{
  "arch": "conformer",
  "model": "sound classifier",
  "dataset": "read English sentences (LibriTTS-R)",
  "train_examples": 15625,
  "n_mels": 40,
  "hop_length": 160,
  "input": "log_mel",
  "spec_augment": true,
  "win_length": 512,
  "targets": ["voice"],
  "num_classes": 2,
  "norm": "layernorm",
  "hidden_act": "swiglu",
  "mlp_ratio": 4,
  "head_dim": 64,
  "fused_qkv": true,
  "qk_norm": false,
  "inner_norm": false,
  "subsampling": 4,
  "layers": 10,
  "width": 256,
  "positions": "sincos",
  "kernel_size": 15,
  "mixing": "mixup",
  "label_smoothing": 0.2,
  "loss": "cross_entropy",
  "init": "torch_default",
  "residual_init": "none",
  "optimizer": "soap",
  "beta2": 0.95,
  "learning_rate": 0.0028,
  "beta1": 0.9,
  "shampoo_beta": 0.95,
  "eps": 1e-08,
  "precondition_frequency": 16,
  "max_precond_dim": 1536,
  "one_sided": false,
  "adamw_lr_other_params": 0.00075,
  "max_steps": 14000,
  "batch_size": 64,
  "epochs": 57.3,
  "lr_schedule": "cosine",
  "final_lr_fraction": 0.01,
  "warmup_steps": 420,
  "weight_decay": 0.04,
  "adamw_weight_decay_other_params": 0.01
}
Rows from block 2 of a small sound classifier, named by matrix and row number. Rows with one number belong to one neuron. Each number is 200 + 30 x the weight over its row's rms, rounded and kept within 0 to 999. All counts start at 0.
After each neuron's rows are labels from the 100 clips, of 14976, where the neuron reaches its largest size: "responds to" is what is common among them. Only what is clearly more common there than usual is listed. The data: read English sentences (LibriTTS-R). In brackets: how many of the 100, against the usual share in percent.
# gate: first MLP gate (model.blocks.2.ff1.gate.weight, 1024x256), inputs 0-63
# fc1: first MLP up (model.blocks.2.ff1.fc1.weight, 1024x256), inputs 0-63
# fc2: first MLP down (model.blocks.2.ff1.fc2.weight, 256x1024, transposed), outputs 0-63

gate.749,249,190,221,187,203,184,173,210,190,170,219,224,209,198,188,226,202,138,219,226,203,207,211,177,219,211,170,218,174,216,187,212,197,219,191,209,263,198,195,192,171,250,220,118,171,218,134,181,227,211,216,246,139,166,283,201,174,197,166,220,190,232,186,176
fc1.749,207,171,200,184,180,215,162,188,198,194,174,189,232,185,130,159,237,176,165,173,179,181,192,226,134,155,231,180,205,179,183,231,147,253,196,239,217,198,250,172,204,180,231,225,180,208,237,192,189,209,223,176,156,233,191,176,162,188,226,192,188,157,210,236
fc2.749,199,175,229,152,239,241,201,223,198,216,191,193,216,225,142,247,196,209,187,255,216,194,192,289,280,229,187,200,208,231,190,247,197,220,195,186,225,221,192,219,224,182,201,176,141,253,217,206,174,221,162,172,216,217,173,217,225,249,168,200,158,181,167,232
responds to: voice: male (93 vs 47.8)

gate.35,242,247,208,184,221,211,172,207,223,215,195,222,200,207,147,231,196,202,156,194,217,171,226,185,178,159,222,169,186,179,240,146,166,240,180,236,250,225,207,189,207,178,240,189,227,206,210,188,144,195,210,237,145,162,211,214,197,257,154,178,182,231,222,159
fc1.35,229,268,215,184,210,238,247,192,244,244,225,214,197,199,192,248,215,202,160,186,256,174,254,194,173,149,241,198,234,214,168,141,163,238,158,217,221,217,193,171,201,168,220,206,193,214,228,177,164,229,185,259,202,206,178,255,175,261,199,157,187,235,234,186
fc2.35,160,198,235,207,196,261,265,174,175,250,161,272,199,228,154,185,191,180,197,204,238,198,209,245,239,145,230,157,273,256,187,190,195,183,185,172,201,171,186,201,141,175,196,162,197,244,161,191,231,167,206,159,183,199,233,209,161,219,182,216,203,171,233,153
responds to: voice: male (90 vs 47.8)

gate.235,196,210,271,231,183,150,166,157,190,187,205,176,214,198,188,270,160,186,200,194,207,137,231,163,266,216,176,191,211,170,153,175,198,201,227,156,204,209,210,251,259,233,218,246,157,178,140,143,171,181,258,203,231,218,204,230,176,174,221,202,161,148,204,182
fc1.235,214,229,221,148,177,193,215,191,237,181,189,190,221,192,250,213,200,217,199,217,189,195,192,237,173,189,228,180,228,232,207,138,238,165,173,191,178,163,259,244,247,176,186,194,178,277,205,201,131,179,189,191,211,221,213,200,190,185,144,201,186,208,151,211
fc2.235,218,221,198,232,179,206,196,187,201,204,241,204,162,239,227,188,262,209,203,191,199,224,235,144,187,227,205,221,219,186,273,219,194,202,218,213,163,225,185,224,203,194,188,236,161,191,254,225,218,164,187,202,195,187,197,151,217,211,225,219,164,182,182,261
responds to: voice: male (86 vs 47.8)

gate.375,237,195,139,217,196,218,231,203,223,228,238,162,183,217,214,186,238,199,190,195,200,173,203,261,208,186,210,242,171,180,196,135,171,211,183,256,233,269,184,225,222,203,166,183,195,177,223,229,161,199,249,181,206,205,212,203,192,182,176,202,250,189,265,241
fc1.375,231,157,144,248,175,204,214,199,242,221,202,189,167,232,211,174,236,215,216,209,195,142,218,215,231,174,204,242,213,161,219,203,188,225,173,238,209,248,209,215,216,175,164,164,220,185,175,239,162,185,185,153,233,215,226,202,204,144,174,189,221,162,261,215
fc2.375,186,217,221,204,187,192,220,210,181,205,220,240,201,217,169,223,134,148,206,234,169,202,176,183,179,201,223,255,251,195,249,239,148,179,177,226,238,196,195,214,191,196,185,261,181,237,177,221,246,192,173,223,137,221,215,232,217,169,198,175,182,201,225,269
responds to: voice: female (87 vs 52.2)

gate.278,228,209,194,159,222,233,211,196,124,209,192,245,234,150,198,227,161,242,167,186,228,163,220,229,96,182,146,211,189,148,201,201,242,259,229,239,230,213,176,218,228,185,180,176,216,256,202,187,171,187,202,126,211,227,222,205,216,185,217,201,160,190,173,165
fc1.278,233,144,178,201,180,188,220,166,256,218,270,179,211,238,225,152,192,159,181,220,230,197,156,180,182,170,228,175,250,201,278,169,179,158,164,145,204,179,203,168,198,199,234,270,205,239,216,223,231,160,180,250,172,179,238,203,212,200,207,196,176,200,180,166
fc2.278,185,201,189,260,208,233,239,220,187,154,206,226,171,191,231,158,198,227,194,206,218,219,186,261,232,183,156,181,228,213,214,243,149,167,172,192,152,166,179,221,248,203,248,227,153,255,213,194,227,208,159,196,192,209,184,212,207,258,164,218,137,217,215,240
responds to: voice: male (91 vs 47.8)

gate.701,255,188,207,205,162,229,182,167,192,165,238,244,251,191,178,201,181,158,167,167,198,206,111,230,208,198,180,180,199,204,216,201,145,188,245,227,208,219,255,163,198,152,195,189,247,184,226,121,160,129,260,187,199,221,227,210,199,156,174,195,222,203,195,195
fc1.701,203,189,196,177,222,232,239,224,203,157,209,154,166,160,202,203,215,194,136,231,244,203,194,137,184,96,163,174,204,210,205,191,173,223,172,243,201,245,184,201,166,155,194,208,201,268,196,200,192,232,141,204,179,221,199,200,228,220,197,191,205,223,178,170
fc2.701,212,198,176,182,197,197,219,212,180,224,211,168,183,257,183,173,221,190,171,204,195,202,166,235,105,232,182,243,189,193,221,186,206,244,163,179,193,255,214,194,146,224,234,195,204,181,189,172,178,177,202,239,185,190,212,186,198,174,164,165,214,239,126,232
responds to: the word "he" (48 vs 17.5)

gate.688,248,199,166,186,211,225,229,247,155,184,238,203,218,214,138,205,194,259,205,178,222,246,246,204,231,218,175,187,198,239,221,230,179,119,161,164,210,194,163,203,201,237,202,211,228,175,167,217,140,217,212,214,179,190,232,186,188,173,236,226,221,221,192,261
fc1.688,162,198,131,210,153,237,232,157,232,200,169,172,182,178,201,229,240,161,202,185,176,145,124,184,176,158,182,240,174,139,172,202,259,253,191,210,171,174,181,185,234,233,166,191,157,218,225,218,228,173,206,177,190,199,192,216,191,218,155,139,167,187,210,202
fc2.688,182,246,182,174,231,230,190,199,206,226,138,166,192,184,173,162,219,230,224,218,184,181,197,194,152,260,236,193,236,199,271,198,161,228,244,216,194,192,243,207,209,218,125,266,206,198,180,224,189,215,196,259,171,159,236,184,234,248,217,218,223,207,235,243
responds to: voice: female (84 vs 52.2)

gate.510,228,189,139,145,201,217,153,214,203,197,221,151,212,217,277,196,179,184,175,201,172,215,179,280,185,193,168,227,241,201,181,234,208,226,187,220,215,215,210,218,219,241,232,202,196,217,222,195,207,157,180,161,177,154,208,165,178,239,195,167,245,184,236,195
fc1.510,189,178,178,226,180,232,163,178,232,160,215,175,181,216,193,210,243,218,248,204,219,185,197,172,191,197,196,189,158,237,232,125,205,195,174,158,196,136,168,215,194,225,204,220,198,197,192,221,148,242,229,194,189,192,194,167,286,131,134,218,127,223,274,254
fc2.510,226,172,201,240,163,231,186,171,232,174,239,212,179,214,173,199,244,201,172,193,173,158,213,233,192,268,221,277,208,146,182,226,194,197,185,209,192,179,182,184,206,177,202,197,196,223,192,152,209,160,187,210,191,176,191,153,230,219,199,259,175,190,201,230
responds to: voice: male (79 vs 47.8)

gate.311,182,153,243,186,214,180,123,208,164,209,181,239,142,222,199,234,179,219,157,231,186,228,196,207,186,186,193,178,220,188,288,232,163,129,210,202,255,178,171,196,211,196,209,168,246,182,206,183,151,147,238,225,252,251,200,179,195,199,210,177,217,221,195,177
fc1.311,217,183,230,177,256,164,196,222,201,158,202,236,214,159,180,179,199,183,161,170,235,204,210,211,167,131,199,195,215,187,223,169,231,172,241,169,219,200,218,136,165,174,213,224,209,184,240,161,142,189,243,225,217,200,197,205,202,159,221,208,211,208,213,212
fc2.311,234,230,173,200,214,167,204,173,254,200,200,203,194,220,178,184,222,168,205,217,215,213,185,213,218,237,231,176,217,229,203,160,203,196,245,207,174,206,240,176,206,190,189,228,199,159,151,195,184,183,174,149,179,213,226,192,235,212,226,160,200,189,265,151
responds to: voice: male (76 vs 47.8)

gate.184,201,168,171,173,209,216,201,193,233,209,242,203,213,148,207,219,190,210,158,205,220,215,133,219,151,185,220,247,188,259,186,249,223,180,232,158,225,174,199,120,240,199,180,196,210,152,207,193,181,230,233,179,180,208,190,218,224,163,186,179,212,208,244,171
fc1.184,187,207,215,184,237,208,190,158,191,203,185,201,171,239,177,207,247,211,175,171,196,155,203,195,199,169,270,232,215,185,200,213,183,208,216,224,174,195,149,208,117,179,153,186,203,218,177,212,189,171,222,230,199,254,165,209,225,204,175,183,143,161,222,235
fc2.184,211,197,149,192,153,176,238,171,197,247,170,222,178,187,203,214,215,109,218,170,201,190,197,242,224,154,183,233,166,185,194,241,216,199,230,172,147,241,224,157,167,148,209,202,179,198,266,181,184,207,249,246,190,169,164,234,207,172,167,184,171,181,176,252
responds to: voice: male (100 vs 47.8)

gate.226,197,180,229,159,251,219,236,229,202,230,197,201,228,197,225,154,165,197,218,163,224,211,222,179,194,148,217,193,198,259,160,207,153,211,159,162,237,179,233,204,223,176,197,209,216,133,266,186,171,243,219,193,167,213,232,270,177,167,239,213,179,185,149,192
fc1.226,227,186,218,166,252,170,212,207,155,218,194,210,172,215,135,184,189,235,185,244,239,238,163,187,160,199,196,154,109,207,146,229,211,187,197,171,171,191,200,208,201,165,169,206,221,200,156,211,217,208,146,210,211,156,179,207,241,168,171,199,162,224,188,234
fc2.226,209,190,156,167,279,227,164,205,203,245,172,122,165,242,221,209,215,199,210,210,199,214,252,232,232,226,230,222,191,189,215,238,216,240,212,176,220,164,176,167,183,197,159,244,208,188,221,206,196,215,193,194,202,173,232,144,232,171,222,224,252,195,236,168
responds to: voice: female (98 vs 52.2)

gate.149,212,142,181,180,253,150,204,203,235,184,172,231,175,177,203,243,217,176,214,216,209,178,162,218,238,159,217,206,170,223,244,225,214,205,153,200,168,221,206,237,205,170,191,208,211,240,204,192,164,244,203,259,199,222,217,211,207,208,192,196,199,184,198,168
fc1.149,209,231,212,203,234,243,160,192,193,163,162,206,204,158,148,195,239,188,179,225,184,226,222,215,245,229,222,212,225,188,207,240,233,204,228,247,168,220,177,189,160,195,243,212,228,168,160,222,255,221,207,213,253,217,240,228,197,282,186,190,226,245,254,203
fc2.149,248,171,241,160,153,228,197,189,297,99,163,175,225,226,149,159,189,176,190,201,190,216,131,171,216,173,166,142,191,195,207,195,216,238,210,221,210,197,191,191,219,173,208,267,237,188,207,215,181,180,211,248,163,199,195,218,206,197,215,183,214,250,184,220
responds to: voice: female (100 vs 52.2)

gate.615,209,232,198,167,220,201,214,158,178,260,225,134,227,191,222,211,139,202,178,217,171,227,163,222,256,189,235,230,147,221,184,162,190,231,191,200,217,217,262,182,262,213,188,196,160,261,242,184,200,209,151,223,201,192,216,234,184,265,225,229,154,213,182,231
fc1.615,221,170,228,179,199,213,173,216,211,148,195,223,165,207,176,241,252,235,211,197,201,249,176,127,155,230,202,177,249,177,239,227,228,184,211,207,166,204,173,207,205,194,255,217,186,159,174,178,231,185,207,171,180,165,186,164,207,144,177,215,216,223,221,171
fc2.615,191,194,198,199,253,214,223,216,182,212,171,193,206,171,216,196,200,161,173,178,199,215,255,261,190,212,267,164,185,219,174,183,207,143,189,232,210,146,137,196,188,180,189,202,162,232,224,242,186,155,221,242,265,205,191,190,197,238,238,243,208,153,188,188
responds to: voice: female (88 vs 52.2)

gate.511,169,234,214,244,290,217,201,221,182,167,149,218,237,155,185,200,182,237,214,200,210,196,199,179,180,228,250,216,236,201,175,224,226,155,216,230,244,211,158,250,252,200,167,221,188,167,174,192,238,166,224,180,140,208,211,193,208,199,165,180,213,199,168,163
fc1.511,187,225,252,230,238,202,207,189,184,197,170,238,213,141,183,173,184,221,182,178,211,177,208,214,209,220,254,247,277,225,194,132,268,209,185,239,240,197,183,190,210,172,183,204,186,203,178,228,177,232,190,199,129,196,207,167,198,210,184,141,188,196,237,241
fc2.511,190,117,220,187,201,180,221,215,223,266,182,131,244,191,189,193,199,199,237,210,159,195,216,121,208,195,186,200,213,208,192,222,164,172,229,182,165,204,189,193,220,179,217,225,159,130,177,148,196,179,136,201,167,222,223,209,176,233,191,161,174,175,199,129
responds to: the word "you" (34 vs 14.3)