A small sound classifier, trained from scratch: activation swiglu, 57.3 epochs.
Rows from block 6 of a small sound classifier, named by matrix and row number. Rows with one number belong to one neuron. Each number is 500 + 40 x the weight over its row's rms, rounded and kept within 0 to 999. All counts start at 0. Numbers have three digits each.
After each neuron's rows are labels from the 100 clips, of 14976, where the neuron reaches its largest size: "strongest on" is what is common among them. Only what is clearly more common there than usual is listed. The data: read English sentences (LibriTTS-R).
# gate: second MLP gate (model.blocks.6.mlp.gate.weight, 1024x256), inputs 128-255
# fc1: second MLP up (model.blocks.6.mlp.fc1.weight, 1024x256), inputs 128-255
# fc2: second MLP down (model.blocks.6.mlp.fc2.weight, 256x1024, transposed), outputs 128-255

gate.82:537471454445496462565571448433522439542548497515508524490514570476521452496504463529519498487582464501565494510597432477544469470462602429434525465536496509560499564485440467567487583486486479486561439546432529537478468463469573569506468464524434501504489459561501489439516527578456429495498447456486468526433506525510533492515446516545486522586512523533496531521484459459434441441509
fc1.82:507470442573413538449442477500515540533492607549556503511535507480524538531455534560429510444477549466452524490434493482497437559512481523480480433525470449488498573531514531485445529474561547504457567495458467479446561433461533458468560513513462506499504506498421488478489566496501513481529500499487480472521580477509492569553564493528561530497406511449443428463521513552503486528548
fc2.82:472516468572465537475486479520506489545505551562477495538567453467501457511443483618430490518516576513535484509488525583493425519541562490548520428547516505500491497506513533433494564465475501495486461505523478484448527492475466558450550495489459578486481467554474516471486508582472471517532563493489484434526563470483528502535611491556538403491451532467434553404563519476517496517505
strongest on: voice: female

gate.594:457461429512463430500553509479536437508499443532531443508523457490551447477541562493496500530545559495550445584470541451487468481488466491453557554508536526512540539465541496593534524492556548440485489554469453463468475532528513465541472517550526438461446517550492550577446430419465483501546514487537514473506487458569503543513506509477503493479537437481481443478543509441491517467536
fc1.594:425503497512508461520469509462538492435445538487514489471494490482554512476524523512500559539486543492586497520461539466466517450537507477461446589524505435518490643508470560522574479496502593445454539525445453420476472462483527512589471498502474520456571517591431477495435450440414457512470500451584458487523500508487507532495508485455466554505439538479447476514497453501455491466543
fc2.594:482511521515542538507449462567487513418541531453471533529516568474466550462421445487454468471509454460442539383534497553520511483554490511528453438471453542496484463534498497479438510477477486531484514570517530519514541480480518512493549499412505549520471500448495469452495551568475445519501468564490457548490517501528505476538476465537526491469490565546554508499521519498513500519429
strongest on: voice: female

gate.542:472582461441522459582474512500507459501499522460460515506448519431509497431489495501542490541470491514546489541479560435503495523421526470488522491443465492490473577512491465467500474516459549555521476516505475509520475457507442453458510517474455416497446516477569556527493504515594525546484488506482526449518516520494480507410507499615541444515451508525520467490488517492414491516493
fc1.542:437511532496501513471503430538470453422575407514555489510446517521544519482469557484456499454534517558445432423491522452505486494474553563486455504494525468492501406514497568502501521540536491539439545478540471492527474469444576437467523459483421531431513449524511505539486490530546529562423488495531485525583544523483492474547478455501575519547533458554486495533518528467482539539503
fc2.542:496547484520483519435504435458434533485454510481491509579423532512542521545494528425486511484539506520517438473553509518443498535530514528544452483519442479521539538517476532504498479479529494502443492464493536503528487498508454419513448470502465529494516576508578471515520466469502464477487510428484419526558589568484464541561509467548422474547540526519431508504493461525418504507513
strongest on: voice: female

gate.539:497538453505486474529544511538505548548461552520461476553489503448441505514555478404503519505559500513510493471476492506446546564483504370434504478442469569440442558466575535494523509460444464491525541493454461551576509496541462450530487529500475493528496479439489455503560446539518518546440556482494562479541578447475545461553485546531502482499429480551539495520503517580429482529468
fc1.539:472505541506458512485463499564460496475492454506493480543532576454491466500474519413540450452453490503535485457505542490548498479549477545555582546453510492460563487503518464460584451518533531520518586483460546428577441515559504481485555547516501517521443536544467434459520442475549528502518528488447560445482558509493533492548514411447511464498505551453572524496442552524465560488456
fc2.539:494456459471455468425538510532523506455500465483477450531420509552497489536444476426573484431529539422475499447496529468493576472489587486466519503522527493390464477514444481490514549446496488490518516545582533546554483505564460508518510556479583568529472508498571487462563494476493559469486510568486508516526500490472565517516476402558554510538472511514496541411498519564528554483574
strongest on: voice: female

gate.694:420536479512506492442483455457444492595543520455516470459542494486504460532511500513503415523462499471437562501517431448563456566501530555598571454498529453546537457516449558591535517473452531497555518448465476525528477494501492465462475440501513508505511523532504484469480534506403515533486525550528474503531450435485504504539498443437503441525479543416553454488532485557547490442519
fc1.694:547489521503459469455527603475511467521516576499536471517492461515520462464517556564530496510437523548493528526551492499479590504532561515545456456485534461449532505496536447564572480480519464550526518491506448501521534526530542504497457472560536515555601476492436445547568507559443420479481448483583517504469481559503458501516533500410480494562479524442494469532468532518559555435483
fc2.694:478492457468434469466530587416495506492568465490522494511443440406499465505453508474532483414496563537495552459543541468506468516498501494509458498519529513506541518434519432530517489444595470476610470559505484536486435464516535626500491426483465524543563507510470531482501436547531480455452444481519530468445462541475531473477529553488456522543561512458458529470455473498490507466576
strongest on: voice: female

gate.563:602509525494544449480495504462485508415499493492510468453466545442533445554495498499577476438493468468459504515475485495496463536497438453515485506487481511393471470535518539447474458517524455497490462520505470487520473407568543491574513509500517560491534458448515551446522496446488497625451452433550470490499470476450544483505585495419541529498504496513508547599572546469538447522507
fc1.563:432550517495451566531502521454483489514469474534500494479526488517445520447488460536481548536500509503523490504506485506455635477549534492518474533472481460632531473454454552525463491469514546482487458550509526506477496515494527479442513473504557476442436523525479414500512494607474473419545497544488579549518514537463495550522435490529429503463469529438531501412472525481449529473482
fc2.563:539503493517554535498489520501508520484453535485512546511485516455560498530476503532496446439468480520513529470486509551514459553490498461491539516522476520460486488528492489377455456522434442508522434462470429482538436461574498431505451529546529563434547429489584587519479528423510506566460442481589438510531445500461517447533551462476539500501527497512443487584518485506528411526523
strongest on: voice: male

gate.659:545526441452522485544443460567472463446440485521547486520487489512456489532512522487531546513499491460459535535517485528573538482528462546463500416523462579564471491509463490551508543511524587470562533533513531441489484497418548537450545548450508466553430556572533541506490496478572454557501551505519535487548547452470517535449432467502496512498511479465562518463452477479384530478477
fc1.659:443477455492505573474461470504505482452453428515500497445513465540489498500515433460438506556496419527480525503489519526526456430550515555498506467593462587483550488469513443477475446501547546431506511468440580474520559486464530546452513524460535449505429534504520494497509466536529406471511462566508490428551480553467540494494493551516463556399579536537547535521496519427461511520484
fc2.659:607472482492486428487540551504533503564464496489503469489515480416511475537491442510552488424519431521557477471495439508442495479496500475435480576445549540438468517557517548505499457497499496501475521494486445563509498530506556494608477456486417488476551515492515503510468508494409590458471460496551487496503423565544474502536600468502472526459434468458396451521520539537502474514561
strongest on: voice: male

gate.139:404444512479523497509481485551517453454492453516530530509510571522512438549499565565539495495491550574501511494563484449500448471514588506500506554554514474482466561473438474420536526440459511520474491504513537491399503437483511485485555549495534497446531521532509493558540475485480491471550477463436476582513476416481488426523565496453500529489453538430522452500540477469488498444477
fc1.139:481446462506475529498541518512558482501456486448495488514513574522491481503511455508498488494462524465490510480512516441532589492553523502493507481449491471535554587564487468504591500459508545507487439516524524564546480480451526470463444438518559551453483497453488458564571527505566542524508471507515471452477472491477547554478487533496488430519581532508555432487575496534434475534421
fc2.139:526575474537545422501526534499539591478490563536520460500502454483450531504510477434507541464527448482461528472526508516588471568425416494483447544429491495472557461445553629558453529512513450534486560453494464501500585565537561504516473496518424511591567521510516501431504464509498462564531504495582493517479530562535468482509518480555490514497506513560507514519471461560501485465604
strongest on: voice: female

gate.79:529512428556476531546458436452501537535533568522525461386497506515468515477517482479509532496512498484488489541530507532544538532543526560541462578526547480465513503480481472477520536531489507503447591451521482478516484537464495462429438493470539523545487477503568491474504531518525533496445474525528457480473467520528527456460548495547484516533461570568506515558426476538478511530485
fc1.79:479528480560570489533517494479548500466458493509470499471532386542489522514484445521485515490470476425544419570461479540430584471450569489433484499455487467539523433496509555455616464477576521484488453593516448498541469546493510526459513530569486468464521519501457516496514496549510532444482477528554453470471490451554486542522438495578498504474476524541497451482480455546504448517485
fc2.79:523497541509443546482479519430465460501523515487402443472482531472497520492518471533535531575597526635450525388489474531581479547448410466507474478520502592449458521474474466499453489527424577536469489445478522425442526479502533513494411481472524530548531544488513537470509532509447432584477483447530518561505492538472517459465481462508451515498411513492507574523487522483498560488499
strongest on: voice: female

gate.224:559538555518498460509460485557519372474497526523512459484545508523484476551611493598464567471503541574508513486553525504525493462484446563444494563511495563523514478549513475596483486478453550501537471434463513482497515532555554494562507566474499505501539552489545447468552501538479511491459615476474489533494524478483482490508575482577469499505495462540559527508411476470497522472568
fc1.224:543507407445514501498543468476383458535464502419511529505488513549494582612493498511469516573487533520471581503555516525463517478554510471483480448494487515532467446493564537512501499542554509578446488439425536471480527434497477531507499509487547523438537529525491471469487495466582511455600523507511514502525536531495525612524526574453493450557506498474476558421486461439489542471476
fc2.224:461520478493466504455529441525525493486508506422497581526473545549471483446469489490496457613509427476419490546522526510533461525465561484534530458544442533516469472464447570494449442595525542529466505473406550470513470600452535495454497516513493511591490498479502544481463443524489535428545496576495484533476490501487541492519483595526470479543575527503550493465498530513486491525404
strongest on: voice: female